{
  "model": "audio frame classifier",
  "dataset": "synthesized solo parts of chorales (CocoChorales)",
  "train_examples": 39062,
  "gain_aug_db": 10,
  "time_shift_ms": 50,
  "n_mels": 40,
  "hop_length": 160,
  "input": "log_mel",
  "spec_augment": false,
  "win_length": 400,
  "num_classes": 73,
  "output_stride": 4,
  "arch": "conformer",
  "norm": "layernorm",
  "hidden_act": "relu",
  "mlp_ratio": 4,
  "head_dim": 64,
  "fused_qkv": false,
  "qk_norm": false,
  "inner_norm": false,
  "kv_group_size": 2,
  "subsampling": 4,
  "layers": 8,
  "width": 128,
  "positions": "rope",
  "kernel_size": 31,
  "init": "kaiming_normal",
  "residual_init": "zero_last",
  "optimizer": "adamw",
  "learning_rate": 0.0028,
  "beta1": 0.9,
  "beta2": 0.98,
  "eps": 1e-08,
  "max_steps": 13800,
  "batch_size": 128,
  "epochs": 45.2,
  "lr_schedule": "cosine",
  "final_lr_fraction": 0,
  "warmup_steps": 410,
  "weight_decay": 0.1
}
Rows from block 5 of a small audio frame classifier, named by matrix and row number. Rows with one number belong to one neuron. Each number is 128 + 32 x the weight over its row's rms, rounded and kept within 0 to 255. All counts start at 0. Numbers have three digits each.
After each neuron's rows are labels from the 100 clips, of 14976, where the neuron reaches its highest value: "responds to" is what is common among them. Only what is clearly more common there than usual is listed. The data: synthesized solo parts of chorales (CocoChorales).
# fc1: second MLP up (model.blocks.5.mlp.fc1.weight, 512x128), inputs 0-127
# fc2: second MLP down (model.blocks.5.mlp.fc2.weight, 128x512, transposed), outputs 0-127

fc1.171:136137152122176111093150123169134134089158123204123141122117131129108099145128185106093188136128163106120097104125157145103145115180111133165092159036121108077121172172145093121081062148140095094154119153092133147138098126089151104107101124073125120106094148140151145093132189123146138107109137125066043124110205156174139128139153165102166132142202146073158106106153091218109104145115
fc2.171:110149150132166095137149146153172159123147087142145100107138149118121123163152125137141116106114092114071126151130113098097101117184144114117140148126122133088109135150123096084128105138155150120173095103184207073164088131088121178164140144056164186134147186143164099083091091106104100103120098102143081172156124138107214185143118154139108081154146162095152096152166157057230095090119
responds to: note C5; note C#5; note A#4; oboe

fc1.409:186065121146141116132153077130118127140118141142122142134121103130089118158111090149094124100074104091142134125190097127114146164154046150115128105136130112157149131137135111203113139102130091083187120133092131151222054111098159143116118099051118128131161113129144163125155145186181143160129135132136137079090158189113071145093168136142147157108113079139175129076148090173224107142137
fc2.409:118134133133122131146166122164191128185113079149146139126127115102164134109185163125169091117121073153106107205093167108094119132158121030168135151097154117133111154113054125153127164115125138137171108160102152087137163149059072202145060136126141179163139176115141083106128069133112105085142156116171163154138139135082104217156105123157134134137094135163108105094119156096157104117108
responds to: note F#4; note E4; note G#4; trombone

fc1.453:178145158097101116170196135141151127156141128108144101094069110100098089201122133088126115119124131110147106120151110155076151112197055163135125084078142113108113144128146111210144096181137156116137148090161148105165112076170148128138171110141166102085030144089129128135118210108117160109120092153164125124099097180154156132114192165148107163114124080122195158096167125129131116122118
fc2.453:095144087100112096124102088106153153159133119189127089186110145065096085097172084140154127095083080134098158161049220135112121118140144091151133145126136137127121105164123174123130112073185167079079149198124119111118143113145102135124166108121163098200134145161156108161139112109120146083092145125122107125134175102049102142147107103102173159086107164140097106158121191116113126059124
responds to: note G#3; cello; note F#3; note A#3

fc1.448:107166147132144093143122130123165120145218096170124095144133121150103085180152132162172163093107105128090130142111209119131173118116118105150067103155046070107066121114124116210113172054148100152143136185057135114090134152159127144111152138100107113116063147144156139113142148174125121156126144077125137110149158167091104128154128130104077101153179126130168060115107123110183133108085
fc2.448:123112131118096188145102127100090054079060152084155162060118133114141139134089170184114105159108147205102082118127064105113094099117143092132087140142141173145135199171078134154116171100135149162153116084148089154098153126102182167091115098118136133141093139117138126183135164129137106168132119109078105133092125084131128095111200056124184127078128084106108144131169102141153119120172
responds to: note A3

fc1.273:183084162139134042149135113170166137144160166154175121158124098121087104204100094129176118072100128139110138093157163105177157117110088125142086106115136088135106204151155103144136139153147148095194099125112106124105090092176108164141162092174122070118132116149099117109123153180146091090116142124078123130088158191168055098086159112090080131092098140159095136091101139119141190125127
fc2.273:120116132088102088133141181153128102161078113210119127133149128124152150072159066126156095130079113151109133142103125110121139113075135116105145107177115103136132150079143103089051133102145170122079111112130125093108063111070083168122146132185171137163137152118127061176125127134120119074128160122203098160150136137109148183151069086114185075101151150178113174182130096101176138140086
responds to: note C#4; note B3; note D4

fc1.388:164133156154156137085116111123102085152156135142130126068113139171128165156172188104147117164115140142112134093120106098155131137128126110116071151130106106103191111080155096108118124097129096124188075107032116131151116111116178141072123082091088137107062111128117089126139169159155153170140127118112148131052163162118116124125191026098068101169106124158096149124111106177191138109171
fc2.388:147118077119080109221122152162136185099067155060129129154128131081155144088109062072118067124109150084122117154219137163130122087102102119117212135115164138139165128098096183126122131163141157128051165145167159064125133119105098150148135184132194144110175109118149107145116108141101135085115166172137095188161074118128141129124125139102130166131095126149109149133117099122108110125113
responds to: cello; note A#3; note G#3; note B3

fc1.285:127109156159134158077145115076104103167148097179124160051142113183148145171096188141108152168158163184088141125131133119113094170114183098154100129140076084100160097089138059101145113108132126128178116145106081127139087131135157177142088135097121154208083144144124076117143083163198040113138125124148137149116127098176108124164124109084054087175123157150144131119147146115152149131137
fc2.285:151110083138163151146098122139139139083078134064145111141173076097177157105108113115132114173141150146095086114161091089077138141084090136159131135138116132118162113088079174119138115130150104173066172072139119086135152124189110126116152241146162182149156129158157116198151115150111149092079168149150119183128096088067134095132084148185114076074117122120085116123158132142157131145132
responds to: note F#3; note G#3; note B3; tuba

fc1.104:168062157142101121121140144155113128114186089149115168148137100150114135143085067120150142146113123082092127114141129128111173146116103127128136112170097107143151086117144147180079104109199132078150131107142128100192129125151138099098125161085150077175100151123110083152196120108125158123073117129131132130126116125182135099074171100181097105195113192089166132053244124137163132120085
fc2.104:150177116180213151105161161108093096139131144066104072112055048096136153112138147117169136110123094148147113154067091088072156104072156163160201090118134128145089162089104095113158144109095122125140103173108099149110178162110124167122149140131105126138140134146103173101193114152107147149169158136183130140111115186107104093177126140111091105130076174108133094138084168145104095115161
responds to: note F#3; note G#3; cello; note B3

fc1.473:125068125143157086081143111114158116130152138143129188084096153143168101114097208148130105084151161167089075101123101071171108147174112098141073142137157111109055186101155083117153072065087114107192104134162132104163110108145108156111161161106168161093100123112118166120137133096096095101084116115127121162144190083165141144114085149103122070129183180091113156124144121141178103127092
fc2.473:039107160109104120102123148164112137146130081110138167124096178150149109112138116132144163155156128127098105123117136141176131190145186145133162146154150159129098098107150147119076108132131089054176059094139138139158136135122165127126157096163133135111134198080143134096070083051094148067078139113081136105178140089133107160130133127123175093146162158028143115129195176137114103101098
responds to: note G5; note F5; violin; note E5

fc1.379:134084133147167119164103143170168187061126108075152101143128105138102142115099076080140177088182172102097126114105093147086090180138133141170086125061126169137144120130101141177112079159142104087109174103139148111133154111214107034084151157105186108177112092121119137132159138098121152172132159131151126053165167116128151106091114162147164103108102119091165126112121157136166098101148
fc2.379:112125112157160140073127115124099073060156126142090126084101142141091095118078163168109151149127176092065102070106084107115116183168142111124060130150133148105087097180135084112143113187113084141167102103145130191170149163167184094057125110094072132116115135132084146118183166091172132132122101126113162128116129147157135093114163113153110142130116166091121104093172166151083189156179
responds to: note B3; note A#3; cello; note C#4

fc1.153:151075100146118152124149159167111137141161106127161137120172100135117094120118128113121117118087187138128151116131142201134147104162085092142143081123066093142163124172094141162139122127155134099149116088132162102172105045121114129104085052104104121090151165130147172174151156197182153114124113179162115056068130109116092148118195112192072118092130123115164143105159080201167126160142
fc2.153:116180096144129096151068145171117094142129094149137129169115110122155154121126081118237071118094051140156141171120096113078120128156102179085172112088136106064104112076111094126121119179137134128096140165116117151160092162125087191128144155148113126168123166158115059122101119101156119138097138157191124128142100128094173202135072189137127146114147119157119131154131160084090150170085
responds to: note F#4; note E4; note G#4; trombone

fc1.0:113008140095122127142146132093127067130131146092146155146163137096124155105093157112090104129119171125095116155193116103109129111094169095182128104135151053142163118139145087134122182100107156057173100080134103140139152135119146186101114142135134155148118116128121100167212173182202109147145114101135155098126146101158141076131151098104065051118102125158125145106146127133192130098103
fc2.0:140185151135186119119163134091119128202139096150145130105123133163101131150101109098176156146138120129072123115064106098105184179108198102170159132164135118110156052134113105132070172136106129192130158063136156121108133119142176095081167132091075154118134188100120120113099127177129116125067162085093161162142107112127112076105101083151087122107199117110157057149137153151122154095129
responds to: note C#4; clarinet; note F#3

fc1.275:103119116134145150076182111152148149146183101098139156112114098098042080144141164127213106065172117203115114130116141159096169153219087146191119135120177131121029112130115069151104146118149094138128190148094116102118119138177123144129163125133141096185147115109140150131172137122076138106146114099164162100152179124093101132122147121145140105122078092144136088109099139110161179133136
fc2.275:096146080095114126106162122158104080168133100121138083135140134100117080101093085110154068122064119157139159159099130106128104112206185145208149136113142096169113056126141144153086158142149127119152097132127084120116127120153084137107121102186149137158147126121069109161130122048163138099122108135092093145112160107083107224109136075157193102174100106160116116156185109097151078129129
responds to: note A3; note G3; bassoon; cello

fc1.175:116145151098139154054156098146159113149167111153135132047085151158098043138134168170147180106156130184076118133106142121120149116218114150169077156087131129116103105160127060116086088062168127114130122098120111143146127089163128075086133097119113146169069101096143178148148188085128126119111093133118133091120202115094112142104140083123175109114115110153145077083138133153152157106138
fc2.175:129083061122161099121195133108152123129145132127180122154168172054099112099097143096149105084065110159122185157119158104101117065190126139178154132121152091127139141158095094141181162145141088150157097116135120103081136147104092162109113165163153162120124103102118105152130087092156076068150103135128095166159129105093109130109098037175175103126147152180112135166128111090184114061141
responds to: note A3; note D4; cello; note A#3

fc1.309:193123154122136081105165102110088113138142169114141103151142107141110153145107085119194099127151128119151110128140090124144120129093103180152124148147113091103139142108193082156083127081078171104119111149051121155122090169104150109101171096115110082117073117164141145128102138208122180173147135079124154058068119147158081069093137074143099111155170098140136155084065056133126129125175
fc2.309:154048118123085083169111165168164185111142126149123081175161116110154135122087097113159089145107075105156163150134154170119140090095145133112182175126119132111158199077152167096105099157112126154115174108140187080115106121058113180144145195180163126093133110163169090140122092130096114110133143154130131187112090043095116147171082099113117111118150173149091165181111130138131116120140
responds to: note B2; note B3; cello; instrument: bassoon

fc1.348:152135172133165111110130106090129128118160150127138112102138119119129170213175186126125176156132116149135089112128114124131159128158118137144087149114130096083156138108183096116129103105091117095197073170098127152168163147155164124143141111068097106124069103108132152118128185160109132162149132079118159061066190198123132081152183139138061128177112100152127077048083115153185126098135
fc2.348:111107048158071122205137188187118114077069149125121115166133128076123147071082114126131071115070122097157138163163120166127100048112123107147198078099114117142149127094092147125148168176141164163050178118143149094098156121102082174121126170166179181117172112128150104151119096131120114093158150117097134134178101117104132110180126123152145137116127114129111137183096105114101110117121
responds to: note B3; note C#4; cello; note C4

fc1.72:182130170133148141090129158170142126128148146159128138097098162169094103133144185082082146132107172134095131085128119126134183176166148101153120184065169157118116179184140097107115138135139085135142110108111132177194129133119175134156097083098144092170083124116135164077163169114171131130113082104076083071060181111180132164127158111129103186121162118117108149078150112204096085111137
fc2.72:116126138110168084116153142126178149113149110106157127128114118099071100139139081095157146121139092096109144160160142070142153111160188151139054146115109130111118121111142074070071110151163110063120083113133176076142093142120115129140139137114179189157087171105173109132131148080079123067110128101100080133112167137128190180163092163107168069126167150084168137145182109118199110086086
responds to: note C5; note C#4; note B3

fc1.133:178119057172119143137089140129124074058158156131110077175154092139052151168156135135098145119116135130169078124109147136085078113127075163126060109043103136148139161125111114141155110137128107114094127091136132135161129161146140158092098091144104114145085101162165152101162181153148207140158158127144133102100139102187139135130223149149095160159103125164140139101132106218132116140138
fc2.133:148115153125167112162153132082146161101117099079133156062111119089103107166124151132193155182153100182068120147104120155118152124075160160117155174154181168098156050158119063106100133182147114172112062121161175180138132151169182096123158121124106173162159139106149099142148160131107109081059117098096119138114143090124170124115153107146164170112101109140098079081165158152120148082152
responds to: note F#4

fc1.184:119158076120150127104115111156168145072137101109149169108130147082090108200148203170109167072183130146131090132170111139106086097174107172100039120147095106095144151117169071183059135089134114127119123104141130127140085083170132094146127130116139141095030108088162169116154189152065078131128124114110139096149109148194150128171138151132097134122131140099123137117100100154150112131154
fc2.184:132179113120142078107077171159164100094138112131148087158073139128107150111118099135145059110125109082110177121107109132152140067130092138102102113124146132093134154061066138146070130159121211121055216137155149126087103096161144105122118148127158109101112125118156101151182152084091122098075124186108159148140150119181210165096158144124139117092122146155152090185124147106075152121110
responds to: note A#4; note B4

fc1.442:082048108161145154171109118177148112116144089102146098163143072109120143181139118114034123105126099203102128143143126137105142141086084131091162133149142115112136103125184119225059149125094120143105093123133112137147110112145131138157073127132154145156091184154146144195130160113112128115107175085146143146158185156118142136118145169140125082134178153121194136115159076176178100130065
fc2.442:165148141129184140127118126163125074162213069150091075103160099150138093174115164178133134162141107130028157077077077124147204118115155132141120153094166158111158115146113082119105133198095087193145089116098134181097115162168158124143153128157106181098158139170108131082081168152114118139109108163104148098111157099157114160140124097121123128159116096187144111117135156136140110150176
responds to: note F#4; note E4; viola; note G#4

fc1.455:101105098158118135106119050089129119139132111120124175054115134125144136121118212166094172132096148114133121129150136147132168149147080169202090098102143165127146169197153092192182087079134107083135093143102127142175117137097147167118079139067153154123091177141128084189142129119172132150114140116142091138111157176161104071123126081124088117155126124156180133088151091127154212132140
fc2.455:146117154109135142110134117088150121155140123154161091108113087110093141107100071096216151115131094117130152146114151129124125115089141124178128082094138106153144164161125163149122133167139189098183087117140073139103199157139096108119152125152202141157065103068091155141168153125140148129169182058105132085122112109104098139161088057098163118098135123124148167047104136189156117050137
responds to: note E4; trombone; note D4; note F#4

fc1.110:121151160119120154124075119130159158071166155140161062109123098163114164193152113147221158051150142097169121129150138179131135101098107149091099142107116135055145120134104132178083087093086180134185151116122120129208119086152109156116119159081151123127040146099169096104137112163132144178118151104121126133127101155151135124152107147127092080135166158114130110107115109143170052176099
fc2.110:147111081115143145078108134118107063102124159137137139085117149097071128131110141129138120129118134171030143140063106144146143120103102122152132136144181142132126153121063119160095150136181161188099142078138126122059104115175154140046148104127104171128162178076143167161114099137129090101198142121131075067148173105103150112104162082144194109160083135166111120176122110185111154090140
responds to: note A#4; note B4

fc1.363:131111091164163116097099059052121116126148126168122158096120178141096104149132170130113157155123136152098101112151131147156110146127078135166081134129145155135175169219161078170151144056123131098148096184096125187138142145140125104112055050088157114106102120121128136153132135145125135199118144101129087129122107162166069109137130132134129099157093129150159121025145129176097188145158
fc2.363:170113182133174130089164059064153169156127086160161099093091084127105177132112129096190150102119122081110144163152143148113167107078120085146128103132112102143179073107158138151144119106195150110124084143115165130085152139122137137129164119143158136172099132084121112097169112111146124101151145106128173128110095128181110200158095041116133160132163142124175172042094149169110167078141
responds to: note E4; trombone; note D4; note F#4

fc1.183:114073126074114164104115106109181107159149097108173186137154120113127174184148146114097109094106131140133140133174130108116165125124184071183156080114145076140156119143167108096100180080115098052192135082141127148183157097147112155115077093081156145108130117118141060137230109190104122123135158119150142141143110085128123107129101123150098095143122086171132163097134110129212152105122
fc2.183:089106117089134141155122102071157119146156085105126126092198126162152137089134141164117156169094168125117137085128117139093126193152157092131124121179146103116143110117118072063095156143162169114124088139163186155196121152150135131093173167117111152176169155116173106126135171119143099122035111084116142194165127078126159092124110101124084117107157176124101064133192149140096203125105
responds to: note F#3; note B3; note G#3; cello

fc1.173:182111162086135061148145155114107149130134151157191119105095085100100129205164113156123102104144155157113061106162162137104199098095128057121104091145153102088104154192122111139126157058138165135204093110154113082126157125153146189126119132098124091151099177142125166136117128223153136076129105100125096164106125138161172099140133109177152126112144147127131147071111156124175160097123
fc2.173:135091113102120082186112134194118109145116063182127107114157098153108163079122136090185112154132092127113162123098140158170122131066143054124180148125126125115188070084114114096068136161135159170142190128146148142125102090127131125108143144203104160167177119119160052144122143148134097091136136151141165152159109127165142184158091115143168160131159182176086159150109174117082101103167
responds to: note C#4; note D4; note B3; bassoon

fc1.474:094143122134116141086160142120108139133174071113145175137119140104085135174206157158139123110157132164199106122115151172118160143181103136176103154081184132086052129139160056108122140127148115141141107150099133158172143121125120140143177087101124118195117146102149178132113146128078121149106103099136175069132155152086113165123172134212136157163090056114116078107095120098164179175159
fc2.474:071149074086095136149134158138140092161099112107163091164160148107144096090096123096149080113068086128119131178111106127136070067172179145180160105120130077102147097098063125163114180123134135153104160140113155107092178115106097164112143128172163204147164110123111114105118064117108101077109107148108122175167141131103085171119113085141188102173114082150107128168105099063139102081104
responds to: note A3; note G3; note B3; cello

fc1.414:130122126195121073127116113142119140110165081143149160123121110168140118148141183144132162131161113118096141104161124164181154143195127143160077132062145130077161123164112101132083130154085090078146097149069118153233143103113127161088142052043129118079053137124136145137115179150143156164095135054084153145117138134133144106114177113137173131146142148113152140101165095118083107124086
fc2.414:072153181098097141178154126138129159106160101062127140149157200155146117138153129127149141167123100116116128111073121131175103161170160142107147151152209203105106098127127161100055108140110149088112142154100135125184106119071108116173171143104126137167185196121154113093068121091101129104098091107092094133139120115128106178120098117069183109141093111099134147153149153052092134078145
responds to: note B3; note C#4; cello; note A#3

fc1.103:148141149135163089106174117176143177111078121109170195125037099085097146181107129148120160104112115130083091122207183163112117118104151090108088146134110151096128125154138111175082109042151108153109116108126119174106062139195161112129089107110139102147084134152167150158135118135111087117050173085125106175130120125175140146111150093178133132063154130087101115116171142114122158105130
fc2.103:121153157061101089124143183154163174143130140103148134147072146172069123084164087083144132132152101110141126129128150132146176106187228139114102160106132141140117168101124145069105059111135141082098130096174182113074079084119110113099073146164138108171103086152110153108130100080139127070081106115085065165148086117184169149153121129139112121100155131115115117159131153142075125074122
responds to: note A#4; note C#5

fc1.277:125095182143101143108104140135140122153128106113173173094123150185113137160153201103079100097125106137144154098144105145064130161117179125166115143133156064135155116116156083157072098089112151121166112085143140079160100081131127204089076103114136143191138146155135079173200106130137077117111148123162153172134125160132145073139169123051071141084102155096135109099153123139165107103195
fc2.277:101079089122148116146132144163138126183153080097140142056176120121106108143101138094105138184095129146070171118136095111101153160112142156139133149139128120089180076134078143157127116185103076193085160079150110121183100147176161084113108171112144231115170153120154095141131188167169117131083176136105140183161106086111147111148106129119128120149164147156123091089177168153157161095104
responds to: note F#3; note G#3; note B3; instrument: cello

fc1.10:157142150142100132141177118077128118109152123145170158119112102143125090140116148117132174090099133160153141102186105133116128163172161070131055115087126076172156198161124113200088126160119118122131104095125100157188092099203131176134077099092113134163091100125156122132180124138177111135142100108097066155090098126169113120097176053162102129124175153139155134055150112208143127112131
fc2.10:129169093096133164142109134127120105144128080152140094147141149132109123131168124156166079074151128108152115189134134122200128102140171128086070073098072095124114149041106121083146121123131154126101159089143207149103101124173134165086052106139138125134114137105118157094121126127128148082158147137119137112139097165156197172149160201119154118154183170081141097202129094139049108147107
responds to: note C5; note A#4; violin; note A4

fc1.295:108131187140128144092141087073116143165151081191149092138131168091118134180166155168157109128129130125131124159153160116127134144122115054204093066083106106119125131179151076132127203092088157158185108155102123170139121158121131175191137146147068094129107146148125111173092100209170081169184134117124142113115114139101132138131127157149089094153150103122173168086083101091155116157164
fc2.295:151115055112107122165098114068161157167109104115131147129160097066118153097101098084162082131172130139115131102102141177086148086105153147088137153145138107134098144171103204145181114168131214140109149117150155094055203099148124074133131126164174137081165124109156187125143126110133143103104150090082182151089108098064145132117094076125182145089123099133090108121140142154156085105134
responds to: note A3; note B3

fc1.37:179088129137091068157111115120102094153111092133164141129146082136100150151095155178133141168134177082124161097156133171131140149135102134089090116178132098153103118191121095135140122115115159096210169100158120117172084094135087107123129100140133117120113132160234139094189149168160110125128146170132088107094163060158068147117155121113150152166080109140146106058131107202183118121168
fc2.37:119108147113109113118160146118169152120119056108164121126126166126187139147122096108063131151128100133155119161093144118102143159091208167175147139175130181132112127054137103067069098112138134078119149129156106090208076098111115175186129168119148116149114182090121059125150121150103133104106110148132153145152091101100159128149108149141101149116158224119123210138105143078119160172122
responds to: note F#4; trombone; note E4; note G#4

fc1.394:148122102122093152104091125109128089101138198192145116109136175117116111194153144099112131109127139152122139138110166133202153115088100116163048124159125131123113171114174088104148101080184107140190111124132131095116162128122146091131095128089153111071081103103154133130078172161123124155169114105133117068088166176056132125143138122146170088147162073129113198094063113193180124114090
fc2.394:179115064073047138131139159130118115095056161142119099136092131051075120095096087123110077097081164131100101068149170150091121061189121109144113094142144132149132165159116170078144109138172188128092155134154172058061158116142093115136116128126117129135144140099113166106158142128133165073131091104079143086129139120146124113112141131144103102087121150182118162171120089185121121119088
responds to: cello; note A#3; note F3

fc1.179:134103114170121114169113103162130131139156113133152126145137048099124083145172129130127141082085090094173130085121190183182116066161144159151081093026093128130145116104103077213084108120168099079110145117155146133141162129134072150158103121129128123167108055109112152112104127137130135124125118120129160128106115191163149073174151119142138114164106192108175159147131069131136104171181
fc2.179:080172065116119118174149152171066087113154109128101062161187088117155091110118082132156135068098107090118149087148093061161127062163119157147137075134103091150103080110110115138123134113107122062120137118123124108150157145117097146059147131123122159156142146105091166087119122097127151120133060113141183136193096117112162096184119121122184072165102186126134139168121095087105134137074
responds to: note B3; note A#3; cello; bassoon

fc1.127:131107125107152147097170124089155096156154143167151164071122108139086105135153179140157158110093147170105107137099114134105145135193078138191088060122147125137100133191123101166168144074159098115137154163167123092153135104137114160116130122069163161145134121092120192134132161115157091157145097148164135160112171159084126137083145104104154096176108106149131061100104118073201221127062
fc2.127:142133137140150110126131100110104132169159119158149110107122188114100126074089103086168132095079128130063167149108150133137156102159172113222143135135083128163161100167118143153133148146142121137165099126102082128035182133103133120126166118174185123159070070113103104130136123087168107113116153051107095118127116074111074166125091033126145107071135096143153143130126124124167089063139
responds to: note A3; cello; note G3; note A#3

fc1.256:230067171162140106135197144158148155117129144092113113103080099129128106127052155116111176103124130104140078127155102124120081156203104094119074129093150132157118135144166131141134089138161069113129142102151081109157166096124151099119121120088129137110116148091094134108151161133169142080076114152164128104112155147145125126059149112154045173134072123140180147050145118160189113131159
fc2.256:119170066145113116105092147106062067169056161111164140105073149137102105111142136111193071160099156192131085123090127122111139146112207103179148094162093126123121136138084166127126129128135139120124083123107091125072121124127126181108116096159180128150083135120094171110174139161141095092156177067101162056110117150112119088183178096123136155108135142148088108139140144184075092116140
responds to: cello; note A#3; note D#4; note G#3

fc1.39:161066126164154109139207136121124127158179124139129131112145127161121147147191173148120155164096132122122126134133131144070104129129144096129149116080101092140200081145122085143137097095135055101169099138121154137147165154113132174130141112112063151156147076140123091122161175176151082123113123127117169109130106184112082120120125054115037134158084132191195108078158078128143119124199
fc2.39:135118056119098159169072147102139108145125133084155084122187151117126142090155128187130135115120141136122138148092141173068178104107154141139172115101132116115133115134080146117121217152132187117105182127137138099141165103157147178124227111119127147145177104165189143074176167152162095168109174104100109138151092133121113073146164122133120140104134127129106023134119182160086107095146
responds to: note F#3; cello; note G#3

fc1.322:091081126128124132122114164186104108096161105140076145090141165161121181130087092079028134168128124077108132124116097119111109175111123158148178138093157065121125212130123156161132118148151104111191094129113164155144117140169157136051187132100125142083139158103121163110133117101124139148147145162067152141149137103172129114154221130127109159142112100035089130094158164111102137116124
fc2.322:122116116156179165063141133098078109095141116161128197152063159107138116123087148123070164083187137067175128209114112107101113175113118152138160089106094128145082155149192070142159115122143085100189055124085136121114160136114133157114158095117127138088125086125121185166117078161139126153167137105138128102116131156105104074202180108142132165148136118084127128091101126148128151166165
responds to: note G#3; note C#4; bassoon; note F4

fc1.190:145123144141137123091113076109121113151176187161148134095144139155150135189153162117139159119140160174130116154134133099181095133119065116159105115112123113142167167155201096135113122045136105139202093138101092136160112097123135086136115090120081080107052076157115127136100160184159115143155116127110149089066196189108083091126131114108122097147142084185167152097053090127169150143123
fc2.190:172143081131099158165123130091141161125072148136117134157127131059080162063083105104130046094060144131108107097152164157088137059104143123138128124146133125145103170098122141114185106108162189130076192126159130051064187101084130150163161152174202161158140155151137125125135090111143120072164151084146135150158112110094137151145099100136116145116138131171132157153114108137115084105091
responds to: note B3; note D4

fc1.457:121150161135156112152108115128144139107195123169134100151146120138142116195129128147182203135149105168077120120128133121126180159108097092167059081132044054118089129127145129201139172087098107133156125158052147152105116155149125122105137138086078130136047136130159149112106181205140110183134142057127111120144135173108104130139112142127067101157163124155158123129087118114182108113126
fc2.457:133055121133093181172121189116099135103076143097121170089088123097090142111099149150134124162163089161131093114115112186106100112097107090096172167110197205142108206184057157169115144171126150159112150067180093144076159117103178138120142142141157120129120146107121131176154140109127150133165127139084126149127112073144146113145171095128151168066091091096112150157140099181129111115162
responds to: note B3

fc1.212:175086150154120099116182131149163126167186101106151160137151065125083158136149138131126151115103120166129118090248147139124179183114090097119147110120117077099168140135152086223106087091124114122173101086152119085178093080129158163100060122098147125134121106132161092113124121167193114113095149107111127132122122125134115165115117109063109149113107159091156171084186109161124105154099
fc2.212:091130132107126119158129176128164127177101081155136145112117117143120133145153132120162102134166107169184056130181117149138115095101130034128122107075142116108085156148124133092105105108094122139112097153147080118193161130065104172175152151176090179183169186161127102141165119135158134104130127139160149132152152146128063209140093193150165119149123099080096169057143130122158064126142
responds to: note F#4; note E4; note G#4; trombone

fc1.134:210104129117134142151146099163114136164086129100111137122128110130137066162157207119128148129173128164096128124184134139114142153124068087096084197177143071130170113089172118127069099093206097140180101077135130112147163073191150149153108119095111142153117137110117151123161141152129113082100115120151127121057170118084122163092117123144088130119080118134083073077162136184173118113156
fc2.134:137097058148080152202086159137104103152069129135104107149161120079148120083165121120169115120152063182103109179176100117105128086112043112117159134119174116129141131086055180186109150107140068159143102140137097106092154126114113200113156132152128149122186152145137127142161121145146147072138178147132117144147136122077083164096147160144154142136062117165065151138155105144131123129177
responds to: note F#4; note E4; note G#4; note D#4

fc1.416:208095101183118128104173156105125114101161124160119143084116122127084127171160204109095170106147144145128121118113100129093112128168096109159098112095099061120103139149127101156137087153139039152191121083112117138128110144118160099082188075127099147095056111088127183141135152183150125145147142159125116105075185167132120128143196093132075174153162133129142136095132110173174148147188
fc2.416:103107104132123125147078162123162148134119116089171183116115132110122143094081097062129122153147132106109187175122085126102165140096158216150130136106096111135101131072094187100154135140155149100063092129120125071111122105129099142132120186181190185122164137153136138160153136108131100072132175152116097126096104101152145167170094123090196123119116128110100078076124191070105201087133
responds to: note A4; note B4

fc1.64:096072174087120089132108114197138147181123165135130154145066134086078160113099133124087118101150110142137101147152177149144117170153137075125126117096191083082102228136117108143123129149141155095218127157154162156136124078105102099123147133124118127169083129109168142107129097116111078100113137098126141137161152066131152162151085155219090137086064144080105175114123121133124098151098
fc2.64:075087135137163119096102108158174134115144128193108096135114172186153168093135137114112161151134066084121168130090117078155104187184171126201142128116070128130119150111133146099104099111102134077164141163136123149179186154111104105112142131124122162120099114139151095097090081087121133094103166127099139127120130143098033174183090123063135083149185142052181146105122163112149115104124
responds to: note G5; violin; note F5

fc1.368:148138112113147114088162136123074129156147093069107206119104105171123150149163146086160105118136152146123094074130100123118203177157154123175115182071183148142095147118135087144058118127113141115178081100124124153210106114145162129110091084100176135157077149090089184122153160090115159130115120114150147065050134167128147114107164118171121121129088064133118137097165103098153119110166
fc2.368:109154113082158106109154156101154145157177104127156092202126169078119151155113105074153128073121060103107163221133155091142159094109136156167136124132100080122120128073135119129133156111099118114174165167105171100119113113106088173147149140150162117181110167145117094093130074128064114082126138129154096198154129112085088170167054110126129066137138141117154120171095128075175122088117
responds to: note A3; note B3; note G3; note G#3